From a checkpoint of a small CTC audio transcriber.
Model: log mel input, arch quartznet, norm batchnorm, activation relu, depths [1, 1, 4, 1], widths [192, 240, 288, 368].
Data: trained on short read English sentences (LibriTTS-R), 26041 training examples, 57.0 epochs.
Rows from block 2 of a small CTC audio transcriber, named by matrix and row number. Rows with one number belong to one channel. Each number is 500 + 40 x the weight over its row's rms, rounded and kept within 0 to 999. All counts start at 0. Numbers have three digits each.
After each channel's rows are labels from the 100 clips, of 14976, where the channel reaches its highest value: "loudest" is the band of the loudest frequency at the time of the peak. Only what is clearly more common there than usual is listed. The data: short read English sentences (LibriTTS-R).
# convs1: first pointwise conv (model.blocks.2.convs.1.weight, 288x240x1), inputs 80-159
# convs3: second pointwise conv (model.blocks.2.convs.3.weight, 288x288x1, transposed), outputs 72-143

convs1.258:516507471499506472486509537459555500470520495526428481549543523498461453495582504447534502633458440564449498448523520553533514486507524450524559502546506412466532479526544513519477536496442523486537481505573472493461482459537461505427486542
convs3.258:419537485470486510517487505502527471450523474478438480481520545435551568504500451505457505489514463483546472525473472467557553523546475402451537580477523449530590512486500495427496481503485513464522448448555532489479
loudest: 250 to 500 Hz

convs1.86:482499572452431472504470505515564538401483487542457453480492518512539528524491446490569476497549523527492476524501561507521552529522506474525535533481595467512479596460455461427522492539528568466454467451489465501515420512499506504601527515
convs3.86:424537477497475442431500501424571445612447543496511559541515533457472491525512476523392488500482472485528495455533468540501471567472434555472544559552567510532394505456526493547565506512515487479447509502456489480442
loudest: 250 to 500 Hz

convs1.36:501491464474540527495547488486476574453552457523563488568458452490528568473531583516363466489478486507541518526542486422543521451526501507480451504469516558492486441475510511493535509532537509413476463476503441563520487550419534495469521460
convs3.36:491540542485555603508468457460510508506490478484414554456523454509442500512479427469493522526519552524500479476528522524535549522456479484537455584468526443530512536465465494472554488488456530443472516506539500532473
loudest: 500 to 1000 Hz; 250 to 500 Hz

convs1.15:458436539533544416520483517521543477432503497517509434493479634488454490495546519534453529500534512490459525538480549444549529575417519520448466486585520507497459539494468484455494393444539518484487459586488510437536561548451500480525488512
convs3.15:472505545486542445520526485566450450478501409447481563599494456455440405522490545508520461504498519385502504519476505488500537497480474518498440498501500450524459428548421515498554508514481530506487455465497538493569
loudest: 250 to 500 Hz

convs1.191:467527526547474480568494431539498550530488475521554589558501526487499452496495532580480478516494604514564519563497465492489492451486508436468531555578457473473431463465489479514469474504595484521528515527443532478500444556525459535484599519
convs3.191:522454495440512511558502509511512502454456462507560465457480510456468455447511485540486599485476434494544566529503516486505582497487484453484546505428507437474509485514499457481495486490457465487526514445500526566441
loudest: 500 to 1000 Hz

convs1.61:451478425534411540452564516444511480528560561493535438444525499488552423502568494497477569485552554539553486454520483528500492509513558468501572497484460484490423571505472517471472542517495509413404499532469436483422516448513447546602497406
convs3.61:497546536522510570477563473508540425544435567488486499541517498482501480565554500549479587463430495531508522539546499530473451533520553533477538569523560459447521446483443592499493431424535493485534517474479511450483
loudest: 4000 to 8000 Hz

convs1.150:511478478527535444480481545533503522508496497487479520472485498489495510461456502501465519463532539557466499488520502483501560468515515460531437486437513515491510478552461563573500505539530398486427494470376472546469485505517562502503534520
convs3.150:465462496490505510517520478525538435422514516463498436494414540453511479577516494527509439553440512531457510500525546544468542473471449405481488502574499526458527529471529477562513537524580507552493513488400472518560
loudest: 500 to 1000 Hz

convs1.261:581493463513564477494518471540565502483498457532533506508508503465540465485530501501517555475470545568458479455505481487499508459543513525481538455559458505447516512535473514425443557460532473544431498561470507452419492528494510507460497547
convs3.261:461458487470469481496475455478479525442484459508486476527531566464497493477450422462531516511492490528484530501481539509484512542494494500467513487439565437476509548526539477537530473491448524513519438452507428442462
loudest: 500 to 1000 Hz

convs1.28:538513479503444539504428503578517424592514523510489524481430520496499464426527551522527470474468423499504542536455471468555425471493622507494490496467488489515483517398507490477496553448533542500492466511535498379492498499515459528563486430
convs3.28:429518420499525485479437481520467470459431538585568479493443535515518524473528498469389470495509454499512484462507462538486560458531520517471491542525501482459536523430449471463483450462523467500547555479485462525438
loudest: 500 to 1000 Hz

convs1.52:521563524476512548479543512467476514565538481549489604419457486536510464586496519486486584457497510505515494495446472561545489490556575547532500505522466507492435538518584512543508476542440471519492533479564489491475493510495543468573491520
convs3.52:453507402494483482483536553498458434511461565417584481463500539475519450500504507550455548481525551482503548519465547529505453557573504486463519542511521487489478504459497504513474538564503497546491492507520513507550
loudest: 500 to 1000 Hz

convs1.173:510496529562602546524500561512542547559512484419471520443441489493487504554470466484459452473482512450588593538498457527538492507553537489511476549519482529499520466499572527510480556518464493513489548429517523496463509555547481552526402482
convs3.173:504508575477472558479540489384515460520445534489398477556455599584542579530505513508517533491531558487508509458512453520551466528503482488509526472555458472503472451530560497485500543506527544474438416547484418499466
loudest: 500 to 1000 Hz

convs1.256:511558470479367521425543499554515526493468532508538470510512457510457559507478520552520488481539502509525495440474550432506495512489493472388523500535361515534444551587477469488515467495495462440473500501425503498481445583520513504538474510
convs3.256:434473584443506561414503480494483470439501548491487488502549473420483450531446501546508560530490482477504496477498515493505540414550502442495526568444514555435542462483513454434480488465476519461538446473563480521493
loudest: 500 to 1000 Hz

convs1.72:465540483546491515525486490571482565558593582503525536510483495541445446518415500611456435518558490474443436465521508440410491509470494567458586509542581549459579496448503567492540491545558530484548462480509548478557455490484508509549437534
convs3.72:532457471510399433484509520445486507526591535542490523431523549532500519440501555448460490550527509473467542524506525515456507502456591507481626513574531452453502548536510507438535536533455524508466498470518493489434
loudest: 500 to 1000 Hz

convs1.60:441488543518433363597503488480503502486509473405440457535504493461551544524490491525536503451501524488537488485523560555482462479523493574497503478551505454489499494441468538501457545460533479470512554489423555546520624566482499487524461471
convs3.60:466523472503548539440392503514485468519419509493527457506536522488504521513451486556582546487534531502532389495481475400499470560521521485521498447557476527457490496538416515522478508509494455451516505525553509446450
loudest: 500 to 1000 Hz

convs1.145:510526430507535476465596532437472478443533485546523519415531422539506489552479555445502496495513473443473536497530622581553584457487506528481511483525499470526452586497456548474454475430513490411518487453498536480490487505544524491487496477
convs3.145:527529398515451526528484408465502523498449453521512421547472494509418456461557516472523433482494574506427521563419464478544450611545479532538519433477516476495449425480507554470519495475546446526546498474454472474556
loudest: 4000 to 8000 Hz

convs1.24:482528484493497558492537494429583532549469531523499520440531510406474521476511503452480487545414512468543496445489520535537525476509546441517457468490517438454556589471478446518497423501436508574538577506579519449503519470525478449484521528
convs3.24:614464483571411533519519444480454471493428471472514499468444492462514497584481503496567524507451533427461489469441484460483400561515489561522516503514496470506437518560518509502519467487554498462501442447515541612513
loudest: 4000 to 8000 Hz

convs1.107:517544519467510559473557492471513544533495544473511487521470530578483539482494485518566499554410517554437485525506500399534467509513499557572525525507434508453553480431498544549473413524529501491418487559450483513543492595438482464492556509
convs3.107:559477474530496543484520483533549508488481513478490476500434452482490495490553541595521474481526499504528493535492475511483512480529527465458539488496459516593434518504477422555489479461495457572528488500448563452531
loudest: 500 to 1000 Hz

convs1.226:536498500488513546515424566574607505424523453495467476495473531524515488546509514556461506440583462450559522432510453501423415487492469548512522512563510526480525524517561505549486439500403467511533530533468466481480428506508507512541488519
convs3.226:531473547436462466420573487480489561479578543515468513486501481460498503506524516485573500542423482394544469508601499447552486508539421549523510435451594514518493441469511480458511461536526512515490508493495471545513
loudest: 500 to 1000 Hz; 250 to 500 Hz

convs1.91:498585527497495555517520472504493493515494509426499515480504506483620524483474472447513487538531514584543552548478563499504495454479507485548496577542557432525455518526448559443520478513498455488502443578559535433530459433485491475473504559
convs3.91:544485445525482505548443430432518508435450450449513492536552518576466453501422531467535505592427449507459489556549472523454464478448519484511457423473560494452509539492469515465473522525537538503458504509469431476447
loudest: 250 to 500 Hz

convs1.165:444486565512483461480524451453430493539468474437471455408472539460525483512510568593493536427499543423481431517496462533530471564566492568490536527431550524545500492422473458567507527444458529526559573485449503461519474498460547491546540501
convs3.165:471496489481514472447517534504477456544438488474545505608457501520472440492447492481484542550515453441509442424556514496526573534554476561490499538538486467533474510507554540527465503472503491458509529568478492460479
loudest: 4000 to 8000 Hz

convs1.87:588525477445545575430475431513484514484639525501510497474503558457526490486447518521454530446419474458487463511558467424475504482508517548539538562551481503509462507466478526529526432596523474471499514471508465446452516498532474579474468495
convs3.87:524468463515406515488555514510468444540516458495498473521480436470482538562463493572518554446486466492455429407456485533503512569485528493533435566482524490550482447543518537466465543477507482526524451491544547488488
loudest: 500 to 1000 Hz

convs1.149:495487510473501567515472459472516448480462504456535479460505545537505505522548444494551496505442500564492469509494555487489512600539564436520471547502513496537522483473524517514583527525457485468471519476575513553499500484517522528516528452
convs3.149:477479519546546499485515463534501483411496458497526488487577513490523428501518525407542498462559477523586476506479464503474560554474526491471540530534452478508533538534551564558556494435611479455556456531462518514503
loudest: 500 to 1000 Hz

convs1.67:543549488454534477500590473571410520445480521515517528496461549512522454586529426562587498488427507534523527429483485491498539451484488457538483568465525509459491447458550479521473528520509469469448540460522506516584445514503535471531538505
convs3.67:529490500483427513443476531529479475485499489537527493535497486468493508497500553459523470536501534462488554568503474564476449542449477445514547454487523548544518424525503501553462463508547513495505532456504559502486
loudest: 500 to 1000 Hz

convs1.16:464496461486486497568523514497474531479524446507419464480546465527531558509551445458435497519507508556526499496511588547512570509501458551466479536520524503527473546524441508543520462518487503502535446467504477516471434564487504432542473488
convs3.16:519528522495540524575477500478489495508461472491490468433515487490471512437554516446558475577573472532480512450485396500503417443451566453489496480440503556490421519484540550457437545535476500507526515543485501467447
loudest: 250 to 500 Hz

convs1.212:530500516542463449447505479438517530458521539486529521504467476569486509461531442443501461511514516492493428528549500442527477497471459482459423479540529453498484557525504519520507565527567515475541551538468466455465535505485467505466482452
convs3.212:517478469444446500547475429571498465525528461458554515518508500486482480615478522501507473557520442504428560511511450485416453532480435546576542454489517473462522538529520552499461536523446563522481470589475405442456
loudest: 500 to 1000 Hz

convs1.12:546501473467503443513516523561467453469482455507532452514409530513549461545533638547462506543468441550513575534410491431523521562579508515533557523515541469482408559502473552439518452500515442498543477473487537495514497492593433503483544484
convs3.12:483508495504553493485507487486562507507483469474552495494449464526529544527526525494515488514486525481536497477499529530516492421466450439526422477525529438438510494477558516452554469349530453547542550470495425553546
loudest: 4000 to 8000 Hz

convs1.54:561490562509458498458511513579462528442515471523460474530486439473451526534479466529550532478463552576550494484511528399478439406473473480484504541491485541472526489446512510498494510568530478518475531505519457544547550536480447541453492520
convs3.54:509529534585547509589483467497565560573573491481511458499502474432540482544471538560486513493521548536535563492450450550526521542524463476527466462537495538507542526552538501515544560538530561555560529524513519551505
loudest: 4000 to 8000 Hz

convs1.7:441531533462494543459568474524513527582480456437542491448485519507385542477565528511464499448478471510525555500531481518494489556537540420465442545569521524528526541473553487483495445430527475459521508579508468553401507465501564455504446572
convs3.7:531534446452429490511448551449506448472557422495487528432477554451509501516502437532462482535514471516456469509484544487453490554448490504513561546521455479510516562456507466527499540550541501470557457504420470527534
loudest: 250 to 500 Hz

convs1.138:536504500463438509489532487477514479514540493443443522537507541504502474445519561520541527502566403498457481470527472500551467545557431490457560501506481537515435505436524551556418492512510443465563473539498474468568487506537453595496508462
convs3.138:459528505490521477465548542540460475471462461529405483555530576430482496496498571518481531445520477523469435437502485495515538471546507458502510456524518492463496532569408458479547515583557533479516497566440486467482
loudest: 500 to 1000 Hz; 250 to 500 Hz

convs1.180:507540549484520433503481555491478446529471483518463539437522523431561507553564535513588533548507524467466526526512555435490474534557477479544478482438428555504490488510504489527502500535460498389505529564458472386521464463558487529497470478
convs3.180:529505510544464495544515498470566505509434482469510500521527529518521547545466503507581498495492565424574535498560512516525534550487442567481522426476497410513475604475511553539487508524456506433520446515576534511522
loudest: 250 to 500 Hz

convs1.57:589478500451547502512466590487513551487450422584436514468558512496550520526528477442521519513449522453497528553487510510424455449486468520493512558456527433516462568494539469473461472549488528510557468495452520482429487531439491533548448498
convs3.57:502515529507507542479478451524493532469500524524496484485549530460447448487452476541471417439539525457440556484524473488484459495445452520529506517439458455435534515557431457584518507445436445468519539568470512521499
loudest: 250 to 500 Hz

convs1.66:528538410424474457480498488459508475542492495457513568478487548383500492475506539567485477458497471468518526490543492416478480406512490491508523470519529523535524528498588536494464544450609550543545453536532491542467576552479499518455461498
convs3.66:481459519533560492493439442450478532562439536494476431522510549444564457413460469456455481482533577510452539414510434513444522442433439467516505467514460516549540507485538558457465469460414517604507509509511488528488
loudest: 500 to 1000 Hz

convs1.78:522467539547483587534493506470521548557520565561507569507497419535548579500498590539460541448542526538467532459512529586481505459502505522509528538461445529442488486542527478457535512540487452494432582515511496483514524489502470482448581479
convs3.78:475526526530526478503510574564403531478485551526476501447477472480531514519538494459487537468540532540553533442493535547564431450552482549463443487467489500520505551498485559481457489557528548519480531457507551460533
loudest: 500 to 1000 Hz

convs1.262:438449438551465548505520564450550509496427507476564562527467533512482520475438591448568503513525516498486566547417532473553492423434494481471592570508490443534598507499551457538488468464439468495528541527521498511509417620493489525413478451
convs3.262:514435429491547560496527490557520466536482454510560476509515520479507526487443542439549483516493464435490506511470525493501487553443490518499455507502451449517474521488502460524479483500548435428482448507476544503396
loudest: 250 to 500 Hz

convs1.0:516479491516496511549511503461487484516476531563460415472516573457459466489471562397505506447441485511473567492492530476426533498528511540490487520539531506488513452545405450434519524456512536488505445516419488492550439464545439494512538543
convs3.0:507455456493529486497442507482490497564555514515409515504485478478577498500499466496534518563539558458524591519450565553518443564476517468509501498492537463498501485451512514483541443546580395527481493538636455465552
loudest: 4000 to 8000 Hz

convs1.135:512501496514515580527491527475501497537543552533508464458526474500540489480572524494555490437440460474463510520503524515457571465458463586466499469516486435494483569630489485512545568473549508521475447462536499458497512462514491502459511426
convs3.135:560557499521502519510522450480493461505589550544596519455520474493496529479492416484592493526490447527494509473509413559559512562445431588430524563488510468571508523509539427517487476488463517517439467520412497546548
loudest: 4000 to 8000 Hz