config.toml
gain_aug_db = 6
hop_length = 160
init = "kaiming_normal"
learning_rate = 0.028
max_grad_norm = 5.0
Rows from block 2, named by matrix and row number. Rows with one number belong to one channel. Each number is 128 + 32 x the weight over its row's rms, rounded and kept within 0 to 255. All counts start at 0. Numbers have three digits each. After the name is the row's rms in percent of the matrix's.
# convs1: first pointwise conv (model.blocks.2.convs.1.weight, 288x240x1), inputs 0-79
# convs3: second pointwise conv (model.blocks.2.convs.3.weight, 288x288x1, transposed), outputs 0-71
convs1.157 093:203143108145175133130072133133073129091130104090143158136100152127179084132191167139186132075122114080133167135131129140103140089094108116139112148139128144121147140129119166085127147171093174101143087122108108185154128127111141076118146100
convs3.157 102:164059077120119110115084110147153128147120067110124144163107157129072110131130195140137159088172085092101132124130054143115134176097140151141067176105084160144155137202093091145091157131176188142111147175163120106113
convs1.158 103:083152126193125088122117147103174050051123137156126165136131171084083144154085143130158144094136101095164129134146124132139165157163129091089165174115189082121148134091112139100151096128080153128160156103127124108183103156119132151155070107
convs3.158 096:195109182161091072145102141118161106103091150207185132166135157146138121137165089112129160080120132110102139147134144074149126131095096214092120170069148202128076155082143141179107121137158167138111146138123058137138
convs1.159 104:135152144164095165122122099163110172139137114120139137089111121192138146085185066113108061115123106156058143160144150161114115097108150143135129141118097088120122125138133152112117132219084130147155137141154130130177208080100096090117122129
convs3.159 103:071111129135119112128103071104078082124132087050148071145156095194105164113094126094105119106125122117173104082157119128138098140118133069176079125168131141147083141126073185146190129127136113103167115148122166099122
convs1.160 081:108157153119120106090083157148099126108153100150100157138141148085173166104137168131138167176154058130142192122142149181191090053104214147082170134078142171119099126129090076086176016152121129173130157147176198120130157056139101177135119074
convs3.160 095:174159107146138148077114077124197100118096146185117180094158116126100198089145084119111095141096117103150125111098068067219135133088145111119064138122164069110162071100110174167118150106148108133157142102113090070154
convs1.161 103:117080124134148147115114185076131178132137192148075163120136117205137086116135106141084114097133142114151134134083115159130099163156137106135084162111135098148106151119125124090104179129107069135112171139195107091095157181039123076131138138
convs3.161 101:115154042138145081063147093153136066132115080069126106206092073148160137075173130186147161162127142164123144144175056180075075160178166095129151176122147156156128079060121128168110130129183078082159168149139124159114
convs1.162 101:108112138188098097152124154094063145202108093120143084190151117135095147081103124134133106161151103123087155158126124103137121110111142144158103134120139190066146126171119160128138104207085156128120111071150116090087118079129075150139124144
convs3.162 106:106164150118075076131134157133109147178067168173082158126112126129155123155120141134167114109153150131124105124126115153135147179147097198132205150061150164101082101140102133130118146127132107114160136086166092125134
convs1.163 093:145136132103155107138065114134141144107160169092131083069132101134052123186123173148148074096143147154138138162147115056107105115107076117168155132127180174113109134187098148151103132123057139113116120151136150081099092150171109107191099117
convs3.163 100:126074086142128109107167168099103128082114117163109173138092127130076114117124131146134145108166106123090145109098105143118155126165030157104179117173158145167107111121140096147136158153172078078165127176153101143165
convs1.164 094:074110140159136149112146103117139157185130152144150097072126148077142123146180139115118172150090155091146120101189089098164074132052091156116148158118153159111119161139137143066125107120141169118131139160096131046107139119144135150112138217
convs3.164 097:135138124138068152160131083132165230111115169105181099132107097101154099114124119080121129138146098100139099111145160193098152125155156094146083071129093075125148111113132101129146110155054167143146116143175109126190
convs1.165 101:105120184082144141137132137116128141104135127155097089134131142126119130154139163166126080138140103137126142180166157131127116152141118133196079165121149145149149106180157119132140093131117118081091109144122138078096129199141154095144106087
convs3.165 105:120136097161126167141162149177134166224108129143137140079114134098115121138097105140114146096111138151173120145149108129054079106116113111114076167164110102153106108149124090088147159123096145085109142152094115159142
convs1.166 100:114156135089115104174151184127050124137090110109119071197152082094160143212147192164185153081120129107140129112173095098150117125112093094153137112149097159154133083174100145142118162103131120130184150140135121108081105141111137133105170088
convs3.166 098:131127151129071096118131096116113065138087159125142101134138133089157126173144125155107109179179105149170115209139112100126087097098126092121121163221122149072138054129155165111177090182175142120096069131152152127124
convs1.167 102:130108115106085149145092133125119123159125136100190106142138121131201209116155182090099142108155162132116143129160159089072172131132122142123163077137145145139084146136143087178072188151127111109154135122145180096137091151142142080110137145
convs3.167 102:111145081124085093088164140201088081117083154168121146156108136128192105069115119048061134140146127087103122097105084132066142161111192117152092161155131129123098083042105123105170133126103125179118106105152110152160
convs1.168 094:118171085130138124130109110136089143115180152122079165045096079164128102132124096147127151138146128136131124130144143144131131103114110141120193142132107145081105076120179150128141091166126130093108093130100133130158144043155246153160178096
convs3.168 103:106114115167105142127129169131141103159065131075133136046136143176067078143126113110103115133149145145172185095115137093165132164152173106095151155083140136093100138092066168136130054131128117192120155105176165148126
convs1.169 108:125106069100117158103162112169153103107137131101183160177072152154140082130093183108155184068102116098095138193152157095106085175105083088160108121123136100162131087072119107138173136070101163152212156102093109160126127159106111115153116184
convs3.169 104:095082143143143108172158134171141199157114103103118160172126207118137112141129131146183131140121147116154147161082110088174159157126089158117101145119118152139180114252154103103143092102103124186110135142178155061137
convs1.170 103:126137164120132130201142150098154145180100204144085106138124155086135105133153168116093150128108144112128123120128115155048100066167132173173119124175134112095177151106134122116167149092140113125119130114094098094152130110140099105154122100
convs3.170 099:163104057044168103174121183121159107095087166127077125133085144164094159117135120133142111151064125121145133055118108104142129116095216106102135085147197148119141147129158166106156124179039156151111135113141134123127
convs1.171 099:185060155150094125163140163100152055189058138102117141105113096095140113064114104131108046143055159161152118070101122158126102147113092114148183164099121146147046199129096090119168164106175142111092147113122104072126115118139139145162133120
convs3.171 096:099085148105158130118112166130081160145099148148070134112167186163094143162098110183109149147182118075137117157118133136094145106112123112087097122131122185151162135086066144137135124130132089147100070144147162133047
convs1.172 097:139097076079074140108113124166127152108160066150192130138094102083077180095062105125135140124162143112121137110157162063129143144040144081168092102143188117199118132108099149142121085115176168140120134113116124093150146166174159165103126168
convs3.172 104:152154101074161130050086138146146135136132109162058140158165145200056114135148125133138174104135094166132093098049150128105084162133103146141088124132141128096123153223103133145168132141149065047148102155089160106104
convs1.173 101:121099108009102082177096156119087112173102111105088108095105165095138145136114149142100153031142153145117145133110116187179096086142115113134069140129074109133135096159149137186177165163171151163124104142105133147140121134104195127135161135
convs3.173 099:153110140115112117167081085144171090147103080086168133128122185162157132194111089152169173172128151065138144125131143122117151086132127152160146159104110087086163127168117094133115167109189111128125110139118146121095
convs1.174 103:135154102135139122179126082138089115167158152051125094172083135150114148162103154191130122129125111094165074130126139141125207094138140126173138142167100111150170120142121099161121119216158109125159170117107112103159074173126085070114170134
convs3.174 097:181135098149158112122139115126143121094126141117157078138135160128090093107091161135159127136081147131106115150136047123166185128123158171187142103071082084138111169198134106133182156163145110189138137027071139136084
convs1.175 097:123145094130162136146144082109100157095083100092113143090074157123130104166130106099115111120198084176108148105123147121117130128082158132148087112072164157062144160131079200112155130161059067117135135105103123101099082119180137113090101189
convs3.175 098:106166091175112118125083121168169089150127126044152133169139152109113144149098080140119164139179098095109045128121117101123089129146123118116167142151156123145154109102156178130176177101134108121142159189120107096095
convs1.176 106:168103110124121162088183163103132116122105131135127141114167106121143150109060117162136127121134136185122113179161135094103167089131118142105117101176166078151170188169087159028091137140138105113123055184045129172119132102075096122163099151
convs3.176 099:131185162136182158098126127128174102102131100079145100145166147110100173149122098154198088148129101130113100143048134141131142116084124119078119076131143124093085140182132137151117190124061144067113172104103081120142
convs1.178 098:100075153113098164138103120120129099119136089132144146138111153128094101133097184150142107135124193100163108070138108132058106085136177158113077047082110068142163154077107158122186087107189134157117114134145197115146180134117161118093137120
convs3.178 101:082122125127101152127136142199126085098174166169106104117130136171140082085120082126158118149082109115083088124097120158077145175134168094081126112140168145140127140147118157110169132084103145109110064128126176154144
convs1.179 088:162128151099092129154143159097148163156160072098139203127138123143131140105153146113150123066105143116142106074110093142082110172117152078156138087100121158104165142108128178105120129084099095107075112133125096133115049150155160079159092135
convs3.179 098:090152118091110128103098124159106123130159166129177103094126146152076163123118148100137100127131115123172126080141134113094169096147055130155125126108090097143085176092154099082122141132099135132117078120173125158114
convs1.180 101:103200161137100096137114138098096157255121137135166137160102118109132155052076117074127106156114133124104076151090144103117087148131104112159145109102133139177099104096082138137090146159108118074093120060119163118104127096173074159131143105
convs3.180 100:084225185083133136133118108143205174108123129176180141132093152137159152145138173151141124195191132106124089203136162121128123110164126131159162157173102087130153142103123163077201101159196127100103132115074169118145
convs1.181 098:146040137101093121143116134142160127110156116107124151140146088180128173077177100053093110146111192157084145105132084132134099152126127142144114126106159158095079116159108153156164142111115071147102144089182156136093125139105117146123103158
convs3.181 105:115156133147195113131108117171136147156105102207133135117152123100156136113109142153156066125136142112109054118105158137120115123176153150094101152191172137076139166132108130140146123148142122179140098116113162066113
convs1.182 098:120136164170151131101092138114092148113133127174080162188099154138077115144149110179131097099156164152133092203109159112111142153032137126117145080073136148067163121201086097149163099128114118106182148098154099100112078147087086126147125108
convs3.182 097:144130120123157147152126026134141099158172126159135140128127119126150105132205083188110194124134177101173115137070106090138100161123107146096181195138150134069154124101112130116098135091150072104122153117133086147085
convs1.183 099:111116131089175108162152090089108070118139177112121093139142148123173133159146179136203111080127136184142109126068100077139161129176104104116125106128100108083143065092129147084154145127158143114158128170125097113074130107152127140113100131
convs3.183 101:206114099114159148161105042092094160136100095100151145099126127115138118051102117110109148130112115169114121151100113136103127165131161119127072125116119099129098064104125089063133184122187095168113082118120133134109
convs1.184 099:104147122097177110160151125127155129147133119098118091126127148130090127126107160122121131141226170187124130109123061079109174165103104129102161130135167056148188180162153104169107069090150103111115133172114191188095097118154094097025182102
convs3.184 102:121092135127072085116125130094123100127154110083105112080154112126089128166114125095114100166164091091084119176101107153101129118105150131147087112143130131164173121114118154152179203098183175159203131139172137102172
convs1.186 090:100117084109080104086121166062141079080158100143112161130099065119160143096146145169100143169137117100120191115136078126180138107169147085084133125149152127125110155129139147083123047132110116121089106134132082116144108132123145089093132182
convs3.186 097:106143122143117141079108101176134165135141104124154151130154144178135105111107120120079123183166070100096161106093165103141046158103146127076135131165112122176151128125132073124141138162160091159105117123182126092105
convs1.188 099:107099112132086200157103176120137149133111145177141163139182144172120140168158144115125090111137107078097183159109141129102144174141149136160095068088135151136132080174102135157158123076159102163185148064135130057164092127107096177158085177
convs3.188 099:094122134193153121122132078150126139056162144195111170154118127143110121166163122143132128126120106146136129134167176098106152168110117112081116110086159170159103225165071124181138126153131145116147159152080159152111
convs1.189 099:103091166141159102179154146157153093079122082106113224051132136124152176146171160099121132100127105109181123074071167138180117148174125161129098127165170115080148151116109063184146149161106156149139133145100112087126163164151123102164104138
convs3.189 098:111107132134090127114090095143134095094123151138206128081110093083140095093132072156130108127095107098076078147162112126118179089099146123113134147128121132137122126090109149148128124161049138107124152068142136086156
convs1.190 100:124185071108069091092150081172171106148166141126157152118094083149109112089110145143150099128176139148107129088164105064097130166148140163129114143139173149166148158120085055140090145094144098129169219165092082115113158129094074089040150167
convs3.190 102:168118104092172165133092158078131113035096112102085136126112133141119085089109164083157143149095110146122110079126181161084211157094090106082153060133164134108083090071112192096123127190148161169157125138101154079095
convs1.191 103:129158080117114074125132104145164131124163126173096143107200104130173162143143137095077127172212117089129164118158139092131074132154138109063175094089151079109146091108124180088177166129116127171129112151082101106168112169154133142118173188
convs3.191 095:152065078152119130136179141113112071158109086112065142053090143128120125085114114085087148121103121152095149103136082111069130111144152121131160053082155089156091153064098162083144179097093133100164078098157125107137
convs1.192 103:148164160163112102169093141077078139112082120134139131142119088087087107104131138099152142202162169125131111162158143130116174136120124089130071158155143105090148102189102120085150099118128111114153152115128152151146134129132136088085164048
convs3.192 097:179127086172116128130091132128079167169158099153131124168159137158067179163134150185109108186178131083147102113128151103151125091129122051123118152139142133117112097134151091173152109139184101100186089144138157107090
convs1.194 099:184108131100116084134134131125107136118080123072141169129128079128128150143137084112119087104125139116070125058102214108093160144088184126140073138086080048100110089096139159139120120131158135149087143118176076146121200095141120092149102070
convs3.194 107:179164104152124152086083139128184207126130101111134098123111137168105126157122092060117094129081092165163105162170134155126071092109158123139144128133112168150116115070112170177093138168137177168144109098147179092136
convs1.195 099:129142063165116098093157129180186133147183108082088119086097083085159104162087123105119115191136173116153170126066125110120119185130153131099144142119129129139095126137114106139202125170099113150124096169116107123054149132120142136095113095
convs3.195 102:076109086140158172125137112103148154169146103119119166162132129130111091135161179123110136069129171113097116125073185182061154134112133128102127082194120168127183110149135107149169105183049132080169140122083125157104
convs1.196 109:163136141104136110136192149158093171137140085193101060156094127111128139147151135073195166169237145109142076122133113121134103161178121144118150129069149125104114148136135135113098041079147159137166100097084153111121136133178148203052097095
convs3.196 102:095144205143151124109120123118060084154152130137167082191180165106070113088132182117122080147174059136137168117101175149140133134145124151056146122150146131136084113135158184095168154172136154160112094112160138108119
convs1.197 099:097151142140092141134133098149052100093136129080126121117005165176123117149107109169135124115147127114147070105114158112129099104128163166148148170110126107137152099119127180142153112158089175099125141154077126172081187073109113187119145169
convs3.197 092:119104122203158148088140141080167158130096093159080104118144134130141138073173197094109136066115157148135171092162167162132123131091191106164160148142095134193167188149166146123175105113127155196155118091141182169121
convs1.198 092:116165129142153127208070130115119144126152117114128170083145072192131093177154071129129176079119157079146140160169129136116106173096141098138136117135121115106156144067158138162145123164146160129127142117103141102088082170114098044086135095
convs3.198 101:062146085081155115142098111083116141163098130194135105119103141081074106131141148131113087068108092094172129074109087084133049092099123163115199096146101160100119150114092143135177154152095126077128135145155110153163
convs1.199 100:138132085121198165128135171168150148161143181146072110157139134167090153109128137182121062205137128167106130157106133145178136104158080143149113082109152129172172157127086143168167143130122134108152147112120133168191115166109137132132119158
convs3.199 099:152095112089077060109073099145114116028081168137091139150114116145128187088127165107125118117081076080134134112134109090161139133118116140080153105102138094103134108130144109110100127149122143165148159091151105144161
convs1.200 096:117094141155101113172061142145152129107127092151047122132098097134124120102122129192191056127105136149132041151179158158074084116154124142067135123090119092159126131142156105089130143131093138119130126182025156155145122128125089133094197152
convs3.200 095:094126147089140122185118171127202104103070136151110155131150159097105138075180115152139123159104139130061150089117158107151162082116116157149207078099129167148066153130155145113149101116077133137143165119110163122138